Weights of a small sound classifier: depths [9].
Rows from block 2 of a small sound classifier, named by matrix and row number. Each number is 128 + 32 x the weight over its row's rms, rounded and kept within 0 to 255. All counts start at 0. Numbers have three digits each.
After each channel's rows are labels from the 100 clips, of 14976, where the channel reaches its highest value: "lies over" is the class under the peak. Only what is clearly more common there than usual is listed. The data: synthesized solo parts of chorales (CocoChorales).
# conv: width-5 conv, dilation 2 (model.blocks.2.conv.weight, 256x256x5, each kernel summed), inputs 0-127

conv.173:128141180164120142117121145095124159098137137134122160189131159146151149130118081158072145109144113156146112114075121187157115109107051134125103103069096085119134173104109136123125165136148098097106124165104062113125147172138130107134096102122117103079129135093090209091103186135153035136147071172095154165102185099155141079067125117118220155114126223144160113132128095131110117141183
lies over: C#5

conv.62:126096056115126181125131115053105143156082145124102100101115164100132140216175142152149113141145120060124199178098082161133136139124185160097083058110145109166141127186144131124135119065117196120138101161090104143068145114142150089110190141135146128116090123139174118115163138143100130128131095129091106099101086088153116115081108128133105122109170155167103119102118162109058105138113
lies over: C#5

conv.214:150201086068101093091118132114117093121061111138148154048079154132175146093190101135143130181176136172135048093110160156098118150200090158177190152198076137179166119109141130142114114123110107111112131125140088115150147116147139173129101197106127116101163147119106102111087093132120095130123125102124133125144109201149128134104106055146125109120130092111122179113109164147168143059097
lies over: A#5

conv.189:142171122136104147137144185095208083105146150179139123163111074144175161144132136135099087154144152126141082000092132190175109142123127132138109077143048127117148117135155085117140107122114127223114158098085098141126152130140109112126132164120114086104160090170063127086149137092126100106173124081118139179119180069126178128081146130163127124078144137115139124114124162061118135094103
lies over: A#5

conv.187:120108111128175138102154171081125134125183139207131095101136134122165143120119067095129111114120108171127207128118121123111060126158147129124117198227163105104133084192122166109122135174146146182138139109136193147119128146158119223126136188117132099182102147171162107142232105150092164124154107095129112153079183157134122070128170138138112137117155088123099111124141086082060117131135
lies over: G#3

conv.6:128122122104166120108117099123168106161202150176161073165138132131159157099129132106131093098093149128102169192084114177129097109120175113093133095149219116091138113111146181120125099054086174221161103120116132107073119115113080134143148132115139072115093071156118165141211134195106138098147101144199107175108167055109134120173167178115155133069108157080110135151114162059144117143101
lies over: silence

conv.164:124139109142143127114164126056144144119125109167133098097119158133144159100145076138121125137122135090072162119138095098138113118113132162156155183122203149119118162154152118078127151113114171107106131102135165094111080115134138210162187167173136108146127143110138136114111117202127125136191127136150147085141107039150146182178149145095098131180118099129130136145154107103165135108183
lies over: D5

conv.43:141110137190145135124160164098087103117141126129132128116148148107158160078090081115156099103100123146151113120151136133125098121092174098126129138134086139127145125130125195146151133180123181103140165126132169185101133134167162132092126075089114118210109146179151145106116152188164088128131152210135147130107245122097080115146152133164107157078146061140122123161113108145082097107101
lies over: G#3

conv.147:116191128091097149151122123121117155087120138102111082140115144096162106158159148116147126098081128068156218128141070104138097145099123130087147141163124137168122159121186128144118148110146183112141134124174208174079106152127179114126163059135144104116177173122153119104114122149135174176116105084083161090232106135146158125115113148158109138127139101183127180106121105136112142159062
lies over: F5

conv.148:081156127160087155097137125153158168123082069074082100137087158137129075147117168127190097159149138159140135046177146162145151147143174073133113133175105184138119142140135064166127153154107158138083129146100210167153119148138128117148124064105125120197151198103162132066109107082123115133115173112145117164141112136155098145126125114112124115090105107171130159141124122169056161171072
lies over: F5

conv.79:119132071097178129134120170086158097171142137150119049122115105117175131149121125112108138132146133122090203155106116095111058136115101127123134230208200179182125092111127120096115097098107143130152114102129136123112102106136193214106144151103116115114211087134137124133208113209081109119144085096078106134164117083103140105135140091112127124110146109087116123127166132118101129106118
lies over: C5

conv.131:158127092127108196113132160086158142134117095082139124186111155123144104149118167120145129122108159125123110069136132125131115177072079190127116220162137173226156109139130108158118146127117123092075165119133098172134137131143156116160118163212127121110172143120103073134090116129107090118150137123129131124165142065164160167131100108141107163130161116149120129082102112117139153097108
lies over: A#5

conv.191:108079170066143148187164157103128129168113139136096140125094103136122147120105146134114156125099087128163117160104120140128140099126108065132143117096100105136131096100125109176126168152133109129128152135085108101137127089125116126150140135112129138130163157097151128118121182043110173130141148144162147134165139158119115128146154135219077099143092148156154139093138146147104135134124
lies over: C5

conv.87:098114062085090122114135124174140184099093124121076129103117111146146120133108136150190148117102121114198154156111138129135166140121118089139129086159123139113121097130111044119109145101102159151112088161102093118135112139176124116083160133104138123127144191128255152124151138107096093097128075105067102143102106058150093153079155110124118086136118104117123139068107126119057095143119
lies over: A4

conv.237:128064180062176087111166156080142117152114133141121114138115134160086114051153066150187102145137103171092102131113144196086095129146165142128116224090135155169124092101172104138133131102122131146167115171111064109118117071143134110118151169094132142102110146096160112167105071152097093148117131235204157106184093135123124162094100135169140134168151124128103134150104173088110148120123
lies over: C5

conv.91:146135135185099181164115139094109130112116104124131089173147108078132137148129137147125166113141125085143172145076091121119102138067192168124133072052148094097138092140133109103157157149133136076102116148142105085096148136093115100147143238083136117057137058119092113145190140147104124138110064088092124081171110088081129124127139170175195157158140198120129086120099097111124156125122
lies over: C#5; C5

conv.61:152218083111116130082132096163109080107141155138155138110141092103163145113109134068065076098092138148166082078159136111143135137136116112135154103125108083079131158150144155139088108152083125133148156098114132124135131142150130143160107255141132155124092057173055143164132064081146156110084101116191129134118131117080115076137198157136182157147150114118128110081099117115170130094095
lies over: G3; G#3

conv.56:139167064085158148143113109158117096084085154104151184089142081097114122096122133101114100137132166168109054076153131123136163130112136129128192047099039081095144162118158130120086106130140077164135154124134127078129133141096102109115084151166133084121141069135072096141099116082179168110115103101131106130117108145100176145117206160157099138135121111113123086105097148112245097107130
lies over: C#5

conv.230:177131109069143084192140158106114183136122103165195146105161031166157167112116156128089111065135102131115156124140086121159139122110090082140097089087075040101106138102079111124109122127139106123151165139155083125108091083157125132110158159102133133074147146143081190080120099196115101179119138087130124130154096166140115199067152117155165160105144219105135086095080125121081086111107
lies over: A4

conv.71:104087148086148156182163149104126119159116172146106153122129106142127161161110139113131141112106079137138106123138143121110161121135079102114129114065113153125115087076119110149123164133133121111143171155131073147158120118154127129147155140098130139173163139137180101114141133105136130157125134134144152123176119161124128144139142131222087104141104138162142134125168144143094171156131
lies over: C5

conv.179:122093150056139098080112102150110108098087127103140052159171146083116114068162075130136128164138134109060076106110163150126120156113134132140089170181114115191144103090104195107150120193160092145119117135141079082159161145117180087126097148134134094087139092120110137140088090204128173134132100197142160087241092160114124171087078137174130156144131128142142121143123163106140145097069
lies over: C#5

conv.46:128160148149075115058121092174133115086096114143136111088128153125088133064125079128163082106108156120064113066134164113124092127154184076149094105090057106159105127178104098147154155139083117071102118085118223157172134143108140102155150183121113125171094149084146106129138083136131111105153115162207119131073148129129070088201102171125163114115104085138118171123154082127102148175113
lies over: G#3

conv.31:157116104040112111139134095115098212132129100124158115114132146133159110170160182117137084067113107113090149120144066141164131144148101142057121092116054100119118137115167126133093121136121172162148113115131144147058130116116168123160202099118121099122126198121134148129136092154145111204108166101108106127184150079179097176120155102134180156094155178184128158055133146107113126174036
lies over: A4

conv.199:159097190121057153158140123093058124123074114137155136140144103121124133129131125152129130135190140062118193176103152134069105130038212108165091082070167099099160115145096181108175120128105118120091098144121039109147125131154146142157131112116130137067099076112143156162158135182121145115118117118140142103167137126104106099136081123152096132143160111174124099138114105118086091127130
lies over: G3

conv.204:104096118096118170141126113093151126136152080096114056117154141123135097173118163132173091112051122097119202117170097101147158136133098108086121182197123128197122157098186127154091082200127190123132127104150197171069103116105179136127158128147111138141138193135135104133169141131127175120075179115097115158168136078125088167118155119104130092147124088118115159093093127138141132126050
lies over: F5

conv.36:128148146148116099079127101154096124138093157115127127110158132124126083134133133146078135152161157129065134178089164153108130125082119142121076084139111136169125139133119152205137143176223161117117103143175127129182112193159135138091118114099134113133154102105137111141105167167159157117141082149199113084239097180092172153169136154131122118083123128173136156134129135139106140130135
lies over: D3

conv.144:108178178173123145131135176145187138161076107084144145192114072123088084107147108142066142174132147154115092088123128145158113153088066117113129128157107144128103114145106142108139097175198162110094099103176206140117163172074105080144164067141110111126156146141079170110100153163101093112140116148115115158140128165131229078156097100116115147092103166164145103124132152124084126143138
lies over: C#4; silence

conv.242:112068083135149104115161110104134129123085178107086124056118103194192117092110185119114141053122097157137100120113085141143119129104130109098166121112105153081091182122150143099122113065149176193196093118170154113036147108168084127129171108122129150127138243138240109120073082104107128111146100109116119145089128113178119126101120108126116123110143147092143110084113144128140127145106
lies over: silence

conv.35:149124105076073099136097093188083132114094089144140211119168120076170150143120140135137130185147168218072089166211173116101173107156079140137199073119068114108154131113137118121120110059127107135093154145183114102156143140089140135128113102166119185097128062099079116144111132137172127144122145100133112145076095162101128130104139126171110129125112105114134109103100143156200138139125
lies over: A#5

conv.15:148155040084134104079068165100116068163167109146151144094089138124167162127150152109086111142169156185159110102131141131119062112200093149144168196209146151165136117112123082128104131132102091184135096127080148158142139100055125147116120205127131081122129106137072099117200098160101116137142087080155128127104078113129075120147114093119109133132133155110115123126133133098061108063134
lies over: D5

conv.221:080122140144090155110142142127138151133103173116115154169060159097166127160127144108110095102129130153129143077163094108171098127110140098096079116152096141225137153122185132128141140148128158137192136094080187162075114128155166072125150029181122089169138173120159140114067124032125142138115153121076128147142175150173133124123086091145136116123157135182141125089165115046111127148086
lies over: A#5

conv.126:113118190148089100216114110116187114101105135116122129128107089079102126136116165094074145143099128132113073187097140102205073105115107085156108151139082120116126142124119145142159147142134112114128098089091151151154115057111114089110140090122073094103190107127120119077087177049127134127153117150096140177130203179153152106165115132138104112113114110153146115124135116132101066153124
lies over: G3

conv.29:133092106150163123098128144095104145124161118162136106108129119132156132111116106112114180083142129094111178143106087069080114130122127130127151207209246163127138096185086179124133184153136161173122124098148171200087103150172121231091143151174130100179113148139169153118214104138136184116093130121121109161100199101125155120127173121099100124164131124115135124083106093117114112127154
lies over: A#3

conv.57:129166152195122100075118192147121121117136130097158139169087133077151124122096093104093064038106120129178110090172094104108131152154160135089135085131077163131116125128109213114125120218120174115126198124139253131056123154170154099116102105099108134188108117118146120116136119103175106106123124128134138160151214126106121139108135130116110160121141080139128135145127096121120136143094
lies over: G#3

conv.190:154149124148077178093164202109165128117119104147148153135046189100119135125124163121059117164133123162133123086099116074178103178173136112127120174138140159150187155183139169142137178172152124127115157076053142184111165065160162169114133109191110100129125126143142130148102139058148131124136118111097168185147191145119179096149118103140154192128149102155141126118154102067144099115134
lies over: A#5

conv.180:157105146084130175132124147144126148092163107096145087133119104149145129124125134156105120109117114073145227133093112098125079136089093169129135098057086133140141099094123124092186107164119132082112125161135097117104103113154168086184126180115122151111102114140124144100192140099137034116118097047138153099193112104127101135136190180156170133114157136147124124127093089131184147143089
lies over: C5

conv.88:192140086150121104188184086091129148106140128154194109145137094175090145112134120188104139085105121091116147141144090116134148195163089203172113102074120130109181107122114102120105128126167135111111188127145078149136175093246133132158114166186126159070099152125144155099145115123161062183141142083118104120156146127157111135124138134192149172105186181096125147086096136140111148110122
lies over: A4

conv.119:173104163162066168113095060167113144115070116139166107069108109119099138107111085128128134077135121160100144113139154133126108097109105086167095075138064141111155156159089095126163101126072087083144092120101108140144102116084103094096145124119142117092097125105159110059131126144114074144090149104147112121093122126123117098053092140129092162102121076113101099114099092126111099166154
lies over: G3

conv.194:114163159179135167114167191059129097124075112144107168113108079085131152132111150110106209154198125147141112083104119152180080113080121109118097164097151107108148084119119110165164147169112125143127144185097091184127139156144135139069147107205124118112139099146127069103091200064128120112127149180075138138142180134084149117160102074137116145143142121191129069173149116093120093119172
lies over: D3