config.toml
arch = "tdnn"
model = "sound classifier"
dataset = "synthesized solo parts of chorales (CocoChorales)"
train_examples = 39062
gain_aug_db = 10
time_shift_ms = 100
n_mels = 64
hop_length = 160
input = "log_mel"
spec_augment = false
win_length = 512
targets = ["instrument"]
num_classes = 13
norm = "batchnorm"
activation = "relu"
depths = [9]
kernel_size = 5
stem = "single"
widths = [256]
label_smoothing = 0.2
loss = "cross_entropy"
init = "small_normal"
optimizer = "soap"
beta2 = 0.999
lr = 0.0043
beta1 = 0.95
shampoo_beta = 0.95
eps = 1e-08
precondition_frequency = 16
max_precond_dim = 1024
merge_dims = false
one_sided = false
adamw_lr_other_params = 0.002
grad_clip = 0.5
steps = 30300
batch_size = 128
epochs = 99.3
lr_schedule = "wsd"
decay_fraction = 0.4
final_lr_fraction = 0
warmup_steps = 600
weight_decay = 0.08
adamw_weight_decay_other_params = 0
Rows from block 5 of a small sound classifier, named by matrix and row number. Each number is 500 + 40 x the weight over its row's rms, rounded and kept within 0 to 999. All counts start at 0. Numbers have three digits each.
After each channel's rows are labels from the 100 clips, of 14976, where the channel reaches its highest value: "responds to" is what is common among them; "peak on" is the class under the peak. Only what is clearly more common there than usual is listed. The data: synthesized solo parts of chorales (CocoChorales).
# conv: pointwise conv (model.blocks.5.conv.weight, 256x256x1), inputs 172-255

conv.199:546471541476488463568497478438506439569510482494504461546429432509473500520467494495564544443573486490489515456521471485533552549461484499485490466494561517518569546460490522481479531475545481500474366459517475504478568535507460491503579482482547532434
responds to: tuba; note C#4; note B3; note A#3
peak on: C#4

conv.188:513499484492520496529474519475565501520433499533505504485474485516505454462443465517513509468484530484549506522440417502522527493463529513484495511484521487491532505455516489489464504487472474479489468383538457522441525437474505516480480498545489542531
responds to: trombone; note G#4
peak on: G#4

conv.104:600530535548546516498448517528436491464490476489446436420543485473523491543535495473537469522452493458503532431472520474424432560483546473452473463450480482520449572451515517527435475510516510504503419453537500523501438513488502491479448450552421546460
responds to: tuba; note G#3; note C4; note F#3
peak on: G#3

conv.71:507536459475463548459352536494497462452535481472523471496530486478513493477508421528552594443467445502505505536493497515498516498505513446491527495451550544517496472484512454466547492500472496534491502418498493504507534516378430428483484465432509437508
responds to: violin; note D5; note C#5
peak on: D5

conv.179:439525473480466508507514433513496464439508532495477529528434506485480540502464474478519513514432428492435445473491532527554474482529493553494493466508520467500399517508465459462461501541551497385520489393507521542449450520513503492383496473533463490554
responds to: violin; note C#5; note D5
peak on: C#5; D5

conv.249:519477438569497417490533545503462517500528498443534544507556514561528440498475509507479474488473510486555495453555493461438460473469508469474475517453446476515535484468535511514461501551484484525475453479511472518449490515390431519481406464495433483560
responds to: viola; note D#4; note G4
peak on: G4

conv.134:483482470518618494457617528535537439558479445496484560462555533538493464503458497479532499504477496420562465502511485511447422438469529451498535462465474499478536493520548442505526557516462484506525558535555517549458527461454497465424443467530493466518
responds to: flute; note D5; note C5; note F5
peak on: C5

conv.124:456461486539502573465387534473566478511509479469454512537491534495523525465477450473493530544498464479523490514492510493524513516487489536520464454452502457525592526504450507446543568431448481536450470383529467545471421506455475494439451510571406470528
responds to: violin; note C#5; note D5
peak on: C#5

conv.131:479557584444530492471613500476465475481518558579469520563498448503440433485440470538550514447525480539492548407520499485551463461417523435469501486537544449540465522506472540425491482426529498532493503442473519524453480478514508487538471474433461474459
responds to: trumpet; note E5; note D5; note F#5
peak on: silence

conv.253:467509477567421485509449509505462472485490494480541559454517458474519422522489475469489455520457487471550556584568485428441430528476496581501486496586472556495476543456498508502418505554516517469483486423478475523448502480476419459523566528470520513490
responds to: tuba; note G#3; note A#3; note C4
peak on: G#3

conv.50:444397497437555515472538402482558512480514531497542488471472473466520485503483520483514530539474480552556518498511477510474499485542502555508487520494519542499430482509523394490557509502488502473579461494537514508479556462522504511478508452532485532526
responds to: violin; note D5; note C#5
peak on: D5

conv.67:475497540534467514476477482460478505569470535564492465509477439475466452493515460474481515511520504598583566483442478511522492436515486426473502481530539456518457489505497527476476495486509505547488490535498514515416488496529504601533469490444509523508
responds to: clarinet; trumpet
peak on: silence

conv.248:463482472485385505485588493456433487403497577446560527449541502530399521503520495498507431492443450525510588476524450460511440422480493476461538472455492523547460419466473556530521451554463492422529528505526534513464511496574491537620556516411543405458
responds to: clarinet; note F5; note D#5; note D5
peak on: F5

conv.133:493457507475466549488374524468503458554468459566515489485535509519527483451525568461439554469442518460504414495524443549474506533482532546481514562490548486542512483493463472527573470472552469529528543477493458584465507497490444500478437448455476496467
responds to: violin; note D5; note C#5; note C5
peak on: D5

conv.250:445488403503417483487398547554446527534442510423422559458485528570466549526430449468501489513564489489450496469476581443501494479487550450517475531463547454597441515533463448513525488464469526541462462446514489524495471489461485518567465502510514445527
responds to: flute; viola
peak on: silence

conv.242:412464551466563559497421511506473465502455521567542443514457513483503464497525468445459577458479444477558466594429427488426443461505516474523446487446589441517548483534488425528558484482454493569466531481512509529455502527412455480482444485391478485509
responds to: violin; note C#5; note D5
peak on: D5

conv.214:473488430525445553551435455539508501483475520526466436459477483535514490502610527417507540424454508474545518501517488457510495595428512509510510473464585467510495427443465518539539506476479503498549517387483484488501520506422437528501523471523545468501
responds to: violin; note D5; note C#5
peak on: D5

conv.150:449547460481470559511426456492466456461510465543508486565430525428453455423524523513425475452456506500512516448463498477468521516547477489515518428526482511544467500499505501513505535496551466443570500527497473499431486538572510405454477447400457439500
responds to: horn; note A4; note B4; note A#4
peak on: A4

conv.76:468438481445517509540536452459531484518458536502517514515453492465534493491480562468505537404495552509533531546484503486457493478503507508528497517524527501525527517466492473482505486416507516479543530463427471505483542550490463507448585482423430485453
responds to: violin; note D5; note C#5
peak on: D5

conv.109:544496487517532484505489509487508505531510458543506469618454464498555497484470508444474488500433499488499518504513528483538589517504540522486477477521492509490495632475455476453469514485464505559499472620490495508505578514439478463466569472526535463475
responds to: trumpet
peak on: silence

conv.91:527551432537504504502424491466446499475506456553556475473446497526502496483525470478459566516452436469568535539501441524403517564543512504474505542503552561439538478490512540461511553520478509421492455501526523485423582504438462532479513498468483507514
responds to: violin; note D5
peak on: D5

conv.93:502461447574418495496571474542476489432484492469502520467508496526568513472466489481397495520436449493365480481506491478496495551505490517514480489470504501493441538413461532501475442547483531428503417513476599457554520446569466589517488494510477514494
responds to: horn; note A#4; note A4; note C5
peak on: A4

conv.103:476496437512471486539486528461501456440468485548464487450425516531464552484529487474508503487508510525530553417552522460503477467517490445502449487404551492437424379479435514533494521522487498532501542513546502486510449502482539564558511464414511451477
responds to: flute; bassoon; note C#4
peak on: C#4

conv.92:521494503472499480484468499549474448453517461477467509511619483464526420517493487502556502539467604469463496505527438502478480499530565508503516552527447505526564544483511470453468520498513479557508498457492464491481483480492513493493493449431512535493
responds to: tuba
peak on: silence

conv.224:516436513477527492489466521534436469536485545526548559548485444486565433496506471422529501495470478602503446528506450498522625479519516501459499497510554432479576557438473470538510448509479493459502442489458502435468512512468484494444441444575509543455
responds to: horn; note A#4; note A4; note B4
peak on: A4

conv.64:481531518484477492535339510507436505456465497549527464536535491518517477441580458516476507481539504497534483567535498539452573468528499469469462515495520477504516441530505515536533479453426484452542533545512489438475556457501488488405401448448491543529
responds to: violin; note D5
peak on: D5

conv.22:476496538490427441522548453459519458521521520459525454516497441468503490492484346472615444556534530532519497482529484443492424510470473567485525472429505473454502479437508449451506485526499501475437469479436428491447508504412475501548524512497440522475
responds to: tuba; note G3
peak on: G3

conv.230:471451514569420483479501482488495503502498475529462547468440488512520489480496482433525484462543472549527511550503480441545488501451486547481489465397541482560454567478496452423524511534392513517482456443436483490466459477449406505471505520500477403477
responds to: violin; note D5; note C#5
peak on: D5

conv.122:480450548507472486486557573494473489522445468582559505504467489555482475484508452548483520468561455546531490546504442449536455503470560516465510458512555466463549512481498518496509473502482504513483518421488480410456533499546533422491540473448506544491
responds to: trumpet; note E5; note D5; note F#5
peak on: silence

conv.23:433486403464533529479584485452473489487486504547512535460519541489500467470570520514465536483420458422578539488450506521462494436491506509442475476427560494477510507477507442512517536507415503441495545552537531502482469526451522585555558411471522564511
responds to: violin; note D5; note C#5
peak on: D5

conv.47:486455494520571458505512481553498465587483408419521482446516533534565499465473468480542435550490530472442454460508544457439463458502473418481472516471455500523558483455516533472504518526511489447466458519482487496457500474490485500476426497458488527489
responds to: tuba; note G3
peak on: G3

conv.127:536514446521492522478421461490468470511466507545424497479483557554489514518489536575406512510543478483420533526496555511536454503491474503557481513440519464488450467556477535591494532497462539493545482469498516464487531481497518513527459468386521530456
responds to: horn; note A#4; note C5
peak on: silence

conv.54:520533481510479484416491533537498537611481452501535559562544547489461547488501516501501468513523467482396525406593527477507495477484501492518438451456574483504522516514413517553507515488461507506454478540482506375513517500441469509561401406516535510534
responds to: horn; trumpet; note B4
peak on: silence

conv.144:539492503478483538527392470493549544428517443548513495539457535475520514477545482534491510491513514486530495529535454547580471486567538504453524486506537509543489494504537528542487543456495508498492494469467469557479506459530410505455461490365529512542
responds to: violin; note D5; note C#5
peak on: D5

conv.101:525514501481577484458561507427499497536465459582513503508482466518455437420470519514499500475600437454495494444574479497509505480470580472500541447527575497531511510495513537476470486489481486489538485401536503410491518521585501473491521479488518539522
responds to: trumpet; note E5; note D5; note F#5
peak on: silence

conv.121:430520514506483537543436559498497509559469514464514529469494432508511493458444563440514475493489497529488397543568479477465448506518476571545482531463495471436583524530460518530518505507515530520472431457495497495509537535434446518458563543497490529461
responds to: violin; note D5; note C#5
peak on: D5

conv.44:500474500502503534497485434500512496442507472459476463467455466473531538491523487450513554533462451514515534469467500493548602580520473548473448513456515476485419477460491438450543495477505517512510437477508487501505563513488464514507520462436501494468
responds to: violin; note D5; note C#5
peak on: D5

conv.21:513463514523516436477443526512523478492509519490561514479572478463474473494498498558385490464663555499494478471502507485535477456449492492452481513483498483556467488478516521495570536494483504541494523522558462468477498496521499469474456509504510503518
responds to: tuba; note G3; note G#3
peak on: G3

conv.6:464507483493521491454482486416509426571530433542489546483539452469486472488542494554579483459563467531439491544574528480492509466531523535494485493527499419516539524517434503508578471467497498476466497575464492381513476484530523460490514546512480524455
responds to: violin; trumpet; note D5; note E5
peak on: silence

conv.161:470536559550556477478488503434547512523500529458485479536410520534515494474452473467495523483469465538517573520468462505578528505437491580453443486441473441524537478529472505572547509434480453532443452403494434509408517505483495495507436551524416457466
responds to: violin; saxophone; note D5
peak on: D5

conv.14:494439480478353472509447449500499447421487541459546496537516469509479565458567460487535493512464471479419444502530467494553444470492489528466514514483469473432444499493449465487416442502553504488422433472477509438558495480469477496493623494520494489429
responds to: horn; note A#4; note C5; note A4
peak on: A#4

conv.177:561570436502544505473492477522495485519471483537446499544496503513534494475489529481481505501467501506527334555532470473515551473505480471513500492475454514470567515476549517523475449577555487526497423492504537476527499514554499451402510518582525488449
responds to: tuba; note G#3; note C4; note A#3
peak on: G#3

conv.7:430529471489511520511540577431589475452473463597437463487548461440496502495494440492556509472551521506492550489481496534491398408471555457448479468507459528535509480472491449410481491454536512524463474437450491504452449473580595563541503586466447430465
responds to: tuba; note A3; note G#3; note A#3
peak on: silence

conv.190:512425485483494527542643498457429459516477521546584509473511431535504513470527422511528559509468486475505499450539489525469498463486523504477506505514501520529569498465501470439592489520498477460521485454475522496512536530494560480562526500493485452549
responds to: violin; note D5; note C#5
peak on: D5